{
  "arch": "crnn",
  "time_shift_ms": 100,
  "depths": [1, 1, 1],
  "lr": 0.0027,
  "beta1": 0.9,
  "steps": 8500,
  "lr_schedule": "linear"
}
Rows from block 2, named by matrix and row number. Each number is 128 + 32 x the weight over the matrix's rms, rounded and kept within 0 to 255. All counts start at 0. Numbers have three digits each.
# conv: width-3 conv, stride 2 (model.blocks.2.conv.weight, 192x192x3), inputs 144-167, a 3 kernel for each
conv.14:099112097136120088110114084134121133096128065071098043138131131168163170147165153139136159094093113080123125130121137117087078114139093128133159103113082133158123146148157082072077130129129089066070106095087108117165
conv.15:198156217146167136179175219137177154118098113144154178109138128165161137157162165166150144173142174124122143151151148170153208152127153173176192142133172183164196163114166116111135122116132096099110117175136170157191
conv.16:166165158178152130221198154117126113129151124128138122120099119140137146123126132102116160111119092147153142166144177154148093148166137132130113155162135122083063118094089168160158173166163165151139148143105126109145
conv.17:172156127123111112142166165135110137111133149116116143128105144208227254170184180109127123131108113141142150140118126162161154116126116195195214081115112143123166114112095151107112106062105134118115179104121196183213
conv.18:130157124136113142190175163124113104202198203139150127135134105109081106096117065144118129141137117129144135161145158150164164116122083063051065167146137134111120128119128169161148149157141126091110139105133102118115
conv.19:153154176154138161146152201133150138137154173204209205123114129148137122135145143109087079138090105107095070144170149184180231153136152118118144145129174160189211095081080159159160041057069104101108117077101121131123
conv.20:090098096097066107138131127083043098101108127123146160131108116142148146127164127164109157099090103056090043152177194171174173090083085101112093152144151071124114114132147131126128147142141130146117110122138123090116
conv.21:154161170156145201124138188141134120128128108129142151093122096109118117111148164073074022141171162121126113106111113139130172150124169087113140161132166138151163143159190123117123131136130068092087134122138041049059
conv.22:152165167178186198124139150100094112134140128163160158113093103132149145161169162088100103113125132052052096092116091151162190180216254137142157181185224109139139085091054142144149113126120104142137163146145085083097
conv.23:152151141098107090174140129176169161135138123125111125169127135090102101098058069104117101154138134184149150118125126107092121131082104079090068160138112182168195151141120112130123161150153139125112080113111093112100
conv.24:140140169103080121107105127157173204127137160154160147155165168092102082101087103134140148062071081068066079192171201150144175061111076084107040067104056149152175129128136129135128123126112112098112034067080122126139
conv.25:191188237185168202173173214134153161124101149165144160164154172125130117158147136121126163147112141085095110131119151158138164173175183179177220125137164143152185097075079094101135108080093140134155140116157143160184
conv.26:143145140146137115150123106081071095086124107092117128124113114127085087089098111060099125144150132119133137126141135138123108127140131150119160189169196132121085111106120158169159144155145129122117193155142122144121
conv.27:103099145146147202069064124090096085103113108099128113163171222102112093122103066092105096155172180114130128075083087100094078074098111078073095073079050180174222180160164091038107101082121174149154150170189124128111
conv.28:110102120140148142161121116162120081155130157166173200110082098161148172158181211085104108124102102079099049096090106140160149156150150135141129180167216135131118089150136119132153073073056155148181144144116122099094
conv.29:134145137105108107148102145143132119094099083137138109150150130106111113133094133150156153113116119125134140096105088156150119138146133118121127143119108092113089086103095130110117082070102131144147106158143128150167
conv.30:052043001113115086147103119115146157120127113108107121143132153140124139100095120097106138088116043109089108116114133125122115139101082202168139159144151144104109180150158174163161193168152128111127110093059094136109
conv.31:144099112128142138128123138113097132126116141129168158144123113143115132147171137111108130105128073115078109093083094133156167173154186093110141145136175066100066095129118125120059090121112127143134095105120098153105
conv.32:097112066133114084187138128168171150144134134154100119126136128114114101080105110107109112141120129145144151134159162090091104127137098126105134122108125143112123135122104141150157166170157111110104109108107114116124
conv.33:111127128123154139157134167137138138164190190216204227128102115138126134138126133124120127137097108118112064126162132172172214154157156152133113172171174170149183120097099139150170082086069156168159123114115105091098
conv.34:130108123120128151077063098142096143128094092073086091132124141144140143127138139130112138165189183145149132107132137066070094102105130095098101101101115167165197179185175097057071138124132119111093148166170140144130
conv.35:066085057128094105108117114097126105110155155132163152088100069127085097148162110083093137100093068116104111130179168132150130100115063133096100132134131099137090110051105218193185120118137158194180091120070124084121
conv.36:120107126105111122062082100120117137057079051092090052131163106120132157134089109101152137041060114115108140134110072103142127135105121091116099129161108086051101167164191145130097242238229084055107107097094081076098
conv.37:120115106098124076151158156163144145121115129144139152135146116134140145107120132107118140126136140104147115155112159111130091106129107157155144090095128151168139128134157137163122145137119182163199125129126126123128
conv.38:166159159083133127158135154140163170104091123095094120168144190190187179162154157131151150116117129137131157111121061137162115119139150196200231116118130154135144137124132144123100089070070110100132096141152215241236
conv.39:109097127171129163079072079071090091086109111111092048157138130109143122139108113106122109146158204128147131083062071122132109165131120109114154152139151090097083150158169082080056137164150131130118199175166100131144
conv.40:086089082133143132111092108110126135105083118106114134164186198167141113116147129073094132078111124080078110101127117140137130139127144135148174119118101135143149158189184125106146166169165123149115111087154056106096
conv.41:110092142148137133067065061088112108096096105077091080153155144117122129106109119116101088140173154115148120110052066114131088153135145067086120188169156097120107161171171107068070145165176081091098147155191070102062
conv.42:159191205178144181157144164158162132130137112166163142113100095088088085112126099111071044168184183126127117112109108118110141160138155091074086192167175162156185150130145104125127118116121141139133164178155086077036
conv.43:117105112106114151096140077146133176176117155125109131118156073146165136104146220207164200122149128189175161194126187158132105113185125147159138137175182116108125116123119114125071125129121123119107085156115163138179
conv.44:173150140135151140144103096072067091104139115110089065109137102146114125140107132123116136117134130103129131107107074137131124139146129129134157187209194084063072133146140139137142164181193106114118153143166096135141
conv.45:144145117149126121188161154045056091156134143118108119156129129136101121132091080099133110151141165114148136134116132149142122174141138175156158178153152126082087162160132147124145151167151140140141216176166136123144
conv.46:139155149097106162158158183128144130169180172175153198110100145099093093133088097146109121114093127115120115155162155157159198115119054057058034125113122125146102124090141143155157107138160143088135091060142115144111
conv.47:170124152144112168134143183080120087132149181155174179116090072142134129173143138101090045093113100114093099127122125135169239146140147174173128140170192108135141086093082181164195121113125116130138154080114087096102
conv.48:127141099140134122115120095087127166113087101118183134137129118142146162140131144090132114120089062088089128101085062119109094141153124167154153127119138129125108149134140102090109111103106187201178101113111116110149
conv.49:120165126123101113093077069150139152071068090105083123144107110137141158155154166181179183136095118080102128197222207080112106140117143087165061120142110173167102102120075042117085157153165097064038056094057078104134
conv.50:161177170151185154185198204149127151140156152182167168116083115128132115137134110118098135171164161131117117103116131112122157158175170199148190170156174176175158111103110168172169093077071157167213192183187136143140
conv.51:077086040134161144117117088128127135102123097147142147149181168144138150126135149108138146112119094093122107130112099126132099126139122148142141111105097161153138153140165123115110132134122167160160125127110106102105
conv.52:142148147102092137159172180096116117139150140153153168124103139157109076137132104104131122099097120103118109179182169191174200111083093108106084133136134103110116088125108142128174124136167129112136099113074150158139
conv.53:129132144120124101148152162129160115134110122159130121134140134138162146145111147102063086171162129169141134076113088116111117114074101160131147099058102152139149146154132086139115117091098162165167096140148164146123
conv.54:182162145134138141110129136129114111091113122109109099117150134115104087100111087150121132116116124162180153097053092109129138141122114120098114161156154114114101051078099153134154107124110078101098146141138154157173
conv.55:084098116100099106049074090155120163121143114138121138123100104131145159137149173214197185141131137164156143141110154099102107134160145125113136161140151051089081131107117100085097110056084115149132079128108159124153
conv.56:156175188125115129126142123154121147114091103121114107165164158100116135105129140132150133074096093109113147073081085128138141146153145101133144149141157123114113070096068084093096053059048132152131100118105131156140
conv.57:058071052062080020093120085133121139120137141082115145081093069088081064102086043125123149092086055131105122172154161084089060061108064114119123093117139126125070090068080168163159125120132104130144096125094092091141
conv.58:153111105089095094101100105104102100149113123111142112088087101118128106107099116114095109109100097159148146157152141110129127065082071135141100058078064107065073084105102151160171115103121104118120096107136137094098
conv.59:121099085161130166093107073112131126128127120137118125131127120094080098113109079129124134188195185151145137074096102103080096148141134128096106102101110169155173185179184127159130139134137178191173187192165085071075
conv.60:138145130110128115139119131146157163147102108127135155174201195119113105103091102124104130149133137091109108141148086108079090106135116119125128115112099199171194166148122114133113085096084176152161145123122122107114
conv.61:111140125152166164154157135122132132155130145144164131169169191111109115132122116124155133099100068123105116103134123129132114145145142185163144095118108144149134102107118147121135107109106162180170130102113155140124
conv.62:112119124115097152136160154121129089214230226112103168102095148109104116119103109112110114135119120147151123158146171144162125105105103034074073105102101101132148134154169173159170145146158140101125075100109096103071
conv.63:116105109172164168146115093095101093127128131128148139154132150108101075106093061093155146172165167086063103113109149121077100127110117133119102071096081142154176166162170135100113142145127195174186210225202109108106
conv.64:116109130092123077112089091107095151117122124142143163061099076137126126125124117085108075110029074076102119115132093129121119115117089109114102127110111101108049098109109165121160125138132182174182110118084120087109
conv.65:181173151190126135184165151181166161167173161099132085144122119130127161144112098162186198139156134134170181140115170166134135199159119138125142184160165166122126159120085109138144165166170111111073181135118141177172
conv.66:111102137141120154173142128142161146184220172128130160149136096116131089102107088120144154122143139128119136178124146139114154130103095122061112138121125151130158126134106154110127107127108182158158121137161140114130
conv.67:124107128144149126142136120147162145136125116110123126132112123134128140157157161209215208170184184138145150200196213118139100142132131132116134145146138185166132153151135108109088145142136092101082107115111163151149
conv.68:084090083158134156108085105146133178107102110101080060134114113136146126143139130125178162168177184143161165155167157085096075110105108110106097126148140171152187197193218085042111158159166065049048099128146110124133
conv.69:126089110082118097079111096153148116099115086119114094124146051109116119150135174211233197161148152158167170190181169114065075091112150140129149115125137085124113110107142077101081136114107078128103099120114187179188
conv.70:106095120116091065090096081139126174102115119143160133108108105128135127139151143123106152052079065091116124113099107130105114130132148097136117143140154085084032115109080083115090090095089158167195111108112096119115
conv.71:119115114123117096157142134133120155144134116137081079123096116105101102125085111079071142116099123155147162133135150073104061140131144088061076163163175111138094128128112147157145181171162090096084111096063078080101
conv.72:166180172132129115207177178154186159140125135120117123150148112097092103084068055154135164126124127163150129100098113127118117146153124104140129158121122136136131133113046116116136109121102132170148125114129177169143
conv.73:104129128132120108162144154168160151156131130158152103093089095117085088124081143155133203144161160168166160165136184084118123097129123142140129108126104141134101092080087111122119107111086160150131142152108125142153
conv.74:114098121108117086124096087122045064132114094107103088120105073158178193152152166158183130135131123135134128101086099115100120098109116135139104102074105090088087153166149129112103075061055160149164148168120125116120
conv.75:151135164080076082136118131154146128110133111133128098149137148151159147120134124130096144114139111128113110155106127119107143077075068125131130084077094121099127129128139141131172070039045155142185087119129168160158
conv.76:137115117113121160106100101122139153100095104119116129154118131157166154161160148126146160146143151142142129140174171107096121105110125053072077112102127170157176131148161099070086138122142091105070116120125121121100
conv.77:156152163131125143090113135140154165114120119117141133121139141128122104135143096179187176151170195105118152167166165135147143132123132101066106144101107190158193154177171090066108114130136072069115135135144130133126
conv.78:090081094084118085082167091136124126125144135102110103068074065076066047082089081122126134112127111133118127129145139075070074094129144106112100116114121124140105130107091150155132117116110145157172086130108100117107
conv.79:171174180180133145222177235141144144157139152132146145133125110157169172152154158122096142171167145180198159121128132168145131146131168156192194164124120142131157129135120149160132138139109154127156170148167173203197
conv.80:150140140118140117172175166151137144135135116100097118142067109148141153130136128140125145180155156201210194134097116105121122125101120150148151137115092123126120131152127132138105149139109142132134130136145166186190
conv.81:157151168086091090091073123117111161082095091124110153146133133125139143115144139106101077081106091112121116066038080137117150124140132100082124149146169115107093072106080099118124126094127138149161108126136124113122
conv.82:129118104126122130162135130093132100124134138144150148154133103110100132109084104104130143143141135062114074163180163162165144138110090131131109154124133089103095118148122128128138140115113122150118118130136164135107
conv.83:056103071070085076087105058148162170151101099087111077098101070102137102104059093156170139132127133174170159139123129087072041104133111158136171120142137048109041162134129117133117161148147105121107139111133168147155
conv.84:149158133137162142118129164118111125111099094125145156083092078130111142139143138122120128129113105111119127111139131132112113182189162156183169172173164105139108100079092139165176125135131131153150155144144115142116
conv.85:089090085103104140121097098154158154100092109071062089121122135142115112128123111092094131137142147162158148146151161104107127085089078125127111044076040122128132180187192120123126166170175076080086124135118102121119
conv.86:179152142150131141150092140099139100080062083167137127179167155103099119114104107140123124123133123106088103087093054163148150126109141103130130145140129090063090121137134144113103129130139135105125139144163120152119
conv.87:104103088097104068108108102120150139140106097094081109141158146167186200131158147086096101124103105092110155115080094077079022105103112143122185122126075125142115127148118132105086133120106108110100141132060152132143
conv.88:177145173154151148194199210127154183109134160146161155147131123209208208207235199112149162131150146115120145150162168167164167146141158253242255137131131159146171148120113148131140094107134102088085183124110184164187
conv.89:136119127180176183126135118131132124159158180140148153127103137110105104109124138128131149178152151119126102086096121124121129177181186134140127164161165166179188125143141163149142066068079228205215164166162089100081
conv.90:086082078129140104074080085135154151114099104095130137160132128148123093110098142153133139113086081093108114154124115125140134135129135150146172166167172162128160165154145137152131177204181127141132163133101126125125
conv.91:142125151139135126127161116150152147148131135150096110094092102091084085070091078130111126195200177209190178102089109066053085145137108086087062143149136137137137158135107149185132139132121117098103139149171093112100
conv.92:110106103116105135157124150067061050142152131153163139113110115181120152139140140108174116105047065083083047120133134170156167093095117134099077126130138063090042103136129144131123114124127148150155087096136108115103
conv.93:164162192146144089167150130139206156192176173105098154185139128137081101115158123178183176150158143188198174102102135141160122155141120093107120139149153170172141145143151119120129144168138118131083128122109118161115
conv.94:151110138141149140154144128147114114172160144131120110155129127121089137148112114189194184155117131133179151159166205130108088182149156116102072137156139119145114148131188124129119164160157129151104158153103129148153
conv.95:146123174153141151140126165162144156168159173168178218117095101159161162165185191138148130137150120112119133126153146166170181182191192144153163198197194134166155140111103173173160087086086127134140130126111128140117
conv.96:125103104153143129104123125121118094152122140090104093050107078121132117125132111120106135154146131189196195115111109067092120103122119132093102128115133119125123156172159129115130154146150085095060151125148137098131
conv.97:157176178142148122111087098133116128119101083135147093148165155057101100077110102085054035140172165120142111082066056121095109123141131074076119117119088167121174124144134090111087081103106110129109148150135108103091
conv.98:136137176192187181085098140108085059116122167150152154123135103144155156138205188097102116144130133084064090083108125120136140186187229135123149149148186116101114102119080117131138105094096089126124144141150075038074
conv.99:148158171072100109130165165154143185101082104120146130151160162195194206160152150122116153106086098127133139128108095151105120092125118182198215099111095131129119132147138109098113083089118123123151081106133190203221
conv.100:114127082150137137101106085146168154083058036154125080197152121119103127118111129140109132133176185150146130100103092141136131114112122108118124151162103091104139165165205123081075170168173145087098120140163118116101
conv.101:128113119117107166117096133132149122110124102106103117109102080120116119113108124116044081156221190148164156083075093088090116119100117077072068118104179137133150177190201071083094161151136097105124146158171100086084
conv.102:170169161143159152151139117128105151103124105121140110158143125138075094146100107124158154115118124102114134144167154126150124136140111163199167141160136123139135107101115145155170116126138132146140146123151175130166
conv.103:110080132150156139124149117103109097076071076085100117147108127140137157146151139160174184150137151103129136187187188143094114114149140119138128119125144111096116103095101099040039148156146094092086156117106144133149
conv.104:147068107106092114125100099152135135130155163170167202125102079162167149144184172155146145099093098115096115125141142143138150079096120104132116179148158133109118135125071151118145070057091144159155074104039128107074
conv.105:109123133128162158076078042119103139105071059118047093116119149088117098106117147081144139137147170144157134098095092032040088145138162066069089125144115125157151146142134113114126119108128079061073157166175136119110
conv.106:127137131111158095127106103136137133089105112103151094114123127120082093175110107164176152117088110110098124199190144109115089146175125198197168093077109089097082099107092123130112149144137118118102144127135138103153
conv.107:162109125156134133141123095092106101150109114108091102151142152095103149144104120089132127159155146137165150098092105155163152156151143100174127207156129095083101168159142084130106155161157114119128130120148128133109
conv.108:128162169094092124161148163157151160184184174116157184137122141135120102128105095164121149109100098124151132183167163179154183107131074100093081160107128141114132119100128143107128113116125104129111075055070133131111
conv.109:058116100077117117078060107161150134129131109141108150085121113133147159142146177194148192116129142172170152108102154095131103107173162123131148170171192057100098072112110109119097123100102115129132113110110146128141
conv.110:133115125134105117138117118137127153089120108115125139125117115099102115108127104112093104122137116132102139154164173146091089129132122140161115131168130152146153141130143135159127149148146136115115111085103094087107
conv.111:137142162131135173139138146105119097107114129132166143126125143182214200203187177108074113122144153136140106112125112130114152112159168184201221131112137140141152114109103078120115120090117111110111140189205143158153
conv.112:163140128172188175159101125114146136095095101122133103143143148124094106140147122124141142140125095094090133114137127119098132171152151186180161122164167135151134141109102174149190144147144161175143145142162195122182
conv.113:088102078142123131099083095168134153085095082139071094168142176111100065072078032115107074127110136119126136114123116123141112136119092124064134134126089121090094176179142171110093185181181068059086113129125094101104
conv.114:128146136146161152107129051126100132080106069104077101139197197141118087062115140154122126107123130117135127134075137061099102145121126130115125114111098170141127145132151090157110166144123137097115154098159081087136
conv.115:077105088071107094101129117176175190115120126110084076143126062126117096094108082134127146103093091152146159126146171082062089124106102144140104108086107129105103129127095152138116137126145126147098043128049127144135
conv.116:126141106089115115181158161154180150158165153136099139106134091139142147163153174084134086112095098137147126144150196089133120127112107127136117125139111144156165154153149140135142186177155111118082043079032111091074
conv.117:082069076108138120094078084106123148134137144173157153105124144135137143142147124165144167140141129093094111134111129123133093126125103100091106123130145133133116155114139136132147076086051195236209159121149110126112
conv.118:107067119112076063133097136115085110119141145142161151123161099137090101113138120125084120121082082121087098159175180164167183095105099101084072100071116156118128144132119157134131125118142119141118101092079164125123
conv.119:122134158132116143179188188163112113230231232142162175099098124117130115103101121086075105122094100127127118096104111166162203137124101084103076118147142111125143106088113196229193128128121138173147128053097113098108
conv.120:147168179147149145119118138145116140093085102123124095171175178103093091123102100161197178121107105104093126178207195067107106124130126168153145096090068148137140108097114109074108109114114152156137127094102146149149
conv.121:159165166103137098192154143148196143176162123110103109150143128110121116180151175196189191104094129197192149161142172158105102138158145117161136134123139154116112137167092108093093141169139112102085110130129142189185
conv.122:102111106091118128091120110105113062121118131195177168073139077157153145163161183133098103095072075082112068086106086147143113125151140116120113171140179076108078118141106114120107113080091135172171100055099073072085
conv.123:144106164152146149126155134147150169101126128092119113153149159149137109128107118125128154111097103090118138148139139106100108146146107179199193121135117128137147123110145165144160171156198135132143143119115149135173
conv.124:062058067069082052089102096129126171103114148115087120134148102118099126134079114092130118090091081123091147140140172140138113126097090113123131171159149140118117141133133181139153231218197124088106074067038096082144
conv.125:126116136135120101116132126126115123130127118149116128109119113187210213126125150149073111151159147153147106114086118123082112117106112173180158098098104128106124124118121125131129087082087162143156189149170177184165
conv.126:052099088105094134088062110146141125112073094103101108103111099129167158151149179142155155104111114153153162134132147075103068092159113091047076112133129112113115125082092135126092129109115082088071127101105139124159
conv.127:067100065139134162111119115108101116160162128127148118122153147139154146135125120094120089121108108139106102101101075136135129134136128186162154091076078159182169157152187145141160106114111194190213129142127106122106
conv.128:204168135129125134183196180132114141184194155142134126110134152109148132140124166155123135118079078167169129122112111129135136139150143169141170169168143131143149092124113158162142123131131143133175104113141129149169
conv.129:133156149148130113173165143144133142157171148095099116162138121131161166129112114147150206115149130186218182140140145125163108135162129152134156161181173127184114164137116124122102164165155119114100155202090174132148
conv.130:143125140145129145136152143085118158102088112095117135131143121162182171168200199134180178158109133125135122190227206162117103099093124145154155105101089166142126128117116084105082119142134080072066117109131172173187
conv.131:088116093109153126066134079106093098118169132146131131107131126136140140137165142112106146117146105104081085071083083075129105154143156123134081140159140099100069124123105114092130107104055153176191116150134091141066
conv.132:103124129133145147119155138163172185215222234170161176143137109100123098105085099143129144100113120131153117133117155130125170129110134094089080166160141201205203173160153127145144155128115136150136130073085062113045
conv.133:144119138072087085104117139143106141148138159146149177111125141170121136144125109133159114058067089131090108164184154120143147068049063098070051082056071105133148075058154115132141111024098136151149094079114169151118
conv.134:151126156179198212152141159079111080143126170118113136155164164116128078111113109111097120141133147101128152087114105102102138150161148129155131103124125135130128122119112108124133101118125168168168156138157109139131
conv.135:132115134143153153156146096128087099094087103114092116184145165149134127149097123033142141080130129089128134101058078169170160131167135109118126136122136086053043111126126066119086101136114120123151133127177149147159
conv.136:135119123092138129142142110173179162132139116126156108121104127097099087059129111183146164155209174184189171176166157097083085123162111115060103135122150160145158176153154080078072157141133130115134186121158103099095
conv.137:118066127121158117162131125146132100129142163157157165120114133117094114108084127094125129180156158113137115149167173104125090105107072161111086112153100122156153170115100171143144134133108162131141138144152144106072
conv.138:083095076098129134105115084168093048131142136126154132093122103152158153147155164107113128144125112093122078087106113076087065102154142117097109100120121128100088137112098114116069111096101145158145148135115121109101
conv.139:117110116124125120134125135135154148135156123065102094094086082119094130121096091079083101091078076145142155086081058086103114118126137130147126156166166130082093110093095175191180178207203152115128095085104114093109
conv.140:178132152120133100146160141148176169079091104128124095193195219120101110111119108182203169066052079078077090180159150117093120126130118110113114082088094159165154106098102098113102128139139106124100110070086177150172
conv.141:102115117047108072016067056167153142115102101104080099067142079128117103099130138200181213118112127142133146152160133049053117098179158151122153122142151100142070113134105117142107118100097097147154086131116166160136
conv.142:082090092054090081082068099112101067075083093101071052104072123180175171137146181148145190155154138120115120177186190124090049079104092070096098112099113126124127159159176066036054139119107071115091128097070093128137
conv.143:170164151156100131127141131167179155147157145108136110134152137147121185128150183187187195119094107164169175128162119162168161161178137126136129167161166141125118115102086114100083149181162123137090129095123169162163
conv.144:175187146137102125188180157196142168148150131110084074162140172119110155126134098110149148070042082143134142112117090192196150141093169088113135154153130122106126094108122158140147192154168135083069051083107152166134
conv.145:152132127152157150171129132130174162098110116137139176114128064111089091113127115152168176200195197135147156153151167109111091136154147136140148133139126175167174120115109129124129079091098129128131165175136112116105
conv.146:182159178186166164133136154125096109145099132134152151137131117111115109121145144113051079145166176133103105109104110131109123160143155109127172165136175169142183130120141125120133113125110117096114176193192103094113
conv.147:161150138130132126148125124133117136119101101119133117121135116161114134156106130151165143107083084107123129135163143126113087134134123203173197149130163114100097105102103168152169164162172139138132139135091116139181
conv.148:098077047052065010099091094133152129127139138090099141122096081103120105114101120128120130043042062161144154100135156069078048058107096116101095078087079150099098131106115152142129131122118130152145041071124103090134
conv.149:124143127111118089117140116110120159089093081125155147129139130143153144139162154108121146057075065104143168087077080165149133171151142118130130155163186088085016124126106128081110100116136163165174092110077118120161
conv.150:145144165114123099120119110173159140106124130138105146135145156149114098139134124221206213085102101140123139208211199150150132121116113127151134105096109145131118074105069115067080111099125098115099093091122163166172
conv.151:126136148156118143140153183101151149176165171142173193139089127138167143173170156110106092132129095104090103104144152169171156153147168157177157187205193141142132092109122191186182100086084142128156158135158128155120
conv.152:128115106144126130094101135114147172076110075102121079191204209159125105147135123151123112106120129089069094133080125144177132119113136108099151132137103097093105130158161125092061145137150107097090102096151122131124
conv.153:151123142111113124152161150126143119255235255134134117124136118128132085124102083130135131109102107147151139148129153135139133114133108078089070156139138128128141126106112146160136133137133112122103115066128114109133
conv.154:158134147115090128127139141172164183105077078134118092165175181156159174159135128095128102133124123090121114091090090109103127096117100168146160120101080166154185166162153038092115105109118110101103121083080177166173
conv.155:148142179170206230124127156135091084115119156126172129118106124117113109139137156108109114171167154070110128143216149145134156174193198117122127158185180146179158150129141116132112130129149071075102145162144100118043
conv.156:168190171133132145171175186220209250107122141165168160183173184131123119142135168130140167106101110108095146141151136122088120131150145175165185128135146161172190126116131145113126111111122141122144096091108141153176
conv.157:079092101101110119114093071178121138116103099125132109100101099140147160132167168183201204129083125127097157121117134112104102111141144116123119140148141062117068151125101110104084108074084135125132088133126152107114
conv.158:156120158178195223114129182101126122154118148136170184145125129131148133138128132076081092163161157115121135142141165131155153173194206119113146162174158155185238120130167114131136105128133083075085153106102129090118
conv.159:142107152129128132133127175141136111160164166141128156063135131165163148171161151127124083138133133139135123159156145144170174087116127171157161100119083111116154090111122153149150076074036131103122145117142122134139
conv.160:126133164096110136089111112141142128106099111105083093122107112126129122102123127143077064149147171162155147118073083105117137100080084082101112104097086137116147159171165105088099128127140102094112130125184111141119
conv.161:138150150135116162102142116120095082099088106126098108105104099134131153097130137127142132117128145129154159119122113123096099136151142113111127127148143050119112056075086124138142117098105072068079166150164155155152
conv.162:161148131180176189145089154111122136092078080101102091162147201091119093122120121163194152157132144067139130185165148133082131150147139144104132118098097141120117147130140071105086131129131160147135163125122119109116
conv.163:128148138126143165118147138121158088118122116147124167119081069155168162186176188095137144142131145120108069160174157127124151178174183156132152146144167182159172149120114103096100087089038100110083148131146122116091
conv.164:158141153131068122163166194141114101153140155143127149089133101201190173170154187152096078102108112177130118106105099140144161092091120160164153108102089102121086121115111158145142094097105134147145117136117156138140
conv.165:154168148139155152094125077091096121103089071104136124104102054133149148130163157175167146148158147113097106131134146088113096152150191124141115142130153107131101100072084109084120129123130106100087168124158157137082
conv.166:142124130134127111070095089122124130114084109152084106109129065121140131113158154119117145110093128104124113101092096117063106166162154094122122159142171078088054094069086152130082131125120107111107102158126091159162
conv.167:164161154124127120128113157139138170092101105085130114135150148141116095122126124188170188107076108129111115182195198093118128116136129124125158100110097133145120108065082088116093119124127120099096120116107121120154
conv.168:149174161116135138163173200184182213084083106106128124170166184147151148148138131131143126075094089099111129149157112115135092121158146174155182126131133155197168090105124109096110122111125094088094078082095131126152
conv.169:119147181164187215123149172083090112136121141171156169129138110141146137155143152080118099118112088050108110093067069156150172212212218133154149179179212121142126129113114144142131090079094149186196137147122107082129
conv.170:112101123153134106102131118086091123131125129135134148133107125103072113117094122122138121123064114080075057187175168167161158133132131121161145143122133129091114117081089127140136124132125141126137140098113116121127
conv.171:152124155162163169137142149156152131172140165136156177109085087121151157166170163149116140115120128142121129086108081130148141173172223185154162192197194104143121101093112145145141068075079147169175135129133127120102
conv.172:165134142158160162176171163152123142115125098120113089166173166099069069115108147162183162136109146073087116162158172114120110159172161171154139107125137135133117106104107088114088107110128180159146117136104118117159
conv.173:096103098152151136131139115138145167125094118125135138158169192137135124116097124127141126140133131116118110100114118131126143140148117163189193135152124192176190159156162166185179140141137161171187135123152156138149
conv.174:103113105152120132153135126120116105126086124102073077127122135130139149131125153118165121144150175115164162104128156158173142161149112149161171138153142113064087148173153096107106169186177110088086144134132139178168
conv.175:133133140192181183144139144074056093103124127133131126159139153113105097130124131114128142143132118106118129106106089134142142175183176174179153139144148119123099108124109133140127120128143177164174154142175094127135
conv.176:117114104104104084115099106107132151089100067166101118120125116144149131140144145193214192110118102093123115191195201079074089115128123089060063149122109097112097077086088053076051070077098099124101115076092129113129
conv.177:073114088101101105063075092140119128101073094163150138109096126141135139120160149166169164121127121105144139121118111090110127148166146099122118164179174082065078093104113087099077112088105131143117115108104138098141
conv.178:105138126097083113113150187089127096136130134156179158122131153144140176127149133090079041012078080100081081136144135192160197094117086117138102104094096095159109159115150130100138170131157101111119090092132098116114
conv.179:117100054145141156148115105127148137098123127084081076147126158174178123169136126104108124124120127134139161129128118086144088102087108124123142088099076131141145183156182117084087168175162070054054094099086131134089
conv.180:176153152099110120143149159112121102122135124141150149081144096240247255192199243132085089096112110132133117099086084160156168124123157194182179125124114105119118127136112135131169087079079124124127111095135137134143
conv.181:123089059130112112081107090122158136097109092071063086145143117093143104122140108090126111138124124149102131147095107138156109142100118065083096178172128082100105164179203144075115255241237038071057110124121057072081
conv.182:154184177120117097136125100171156191146111113167119164177188194123110132082091101130141155092082118099116109093085118115095145112133108134122157121106109146110134105087077086088093073057093142149137102109143159175136
conv.183:094147096112133128115110084125131130143160129060111090074100120141140106089127128161131117149147139206211199104116120132095072089112114115129117106078096128112103168199174133121114159132146113115109117145124139161147
conv.184:129130161120129125124135123106144154104108103129116093161141126149170154149163175155179184138118133072092101165171221070099088115099110131105100120115103163171173156110118096117049132086117092069059108120146144123127
conv.185:164137136189148110171163136104124129139132137119136115133123152132134115164140154118129157159181142126163160117111120187165137181141145137163137199197220144092068122134115142134129153195163129100115143105129164143180
conv.186:170150160175184174160149163111110111154157135162154170130123126093090105101093108101146135188182185109103096089083105133113102158169157159145130156129146185185184138124155168185189080100072203199227225196218105098125
conv.187:101102151121139137103115127079129104089116109122148143121139102160164146150168173081087111145157139113156134051057053103076088133118142153117139063097090109139099104146102136081080113074098174156160139140160151164159
conv.188:119119113141139113144134124150138155136139152212201216133096104136139102152139117133163167178143145085111089164183198152165183106098101129146119124124154167126134155112105125124116127130122122149117168163132160126127
conv.189:147131127113145133151148143133131103161137129083075065128124113110091099116064122105128099066111090159119134150139138099137122131137122133152145166162153116108116076095091134156159204188211125139109118086126115122124
conv.190:149141123163125166129112100109127125128126107075091092116097113105120110113067085102051078211215205152160140105063112102117104136120117078083096116128123111118105176174168105077109170140152117113119141156171097132089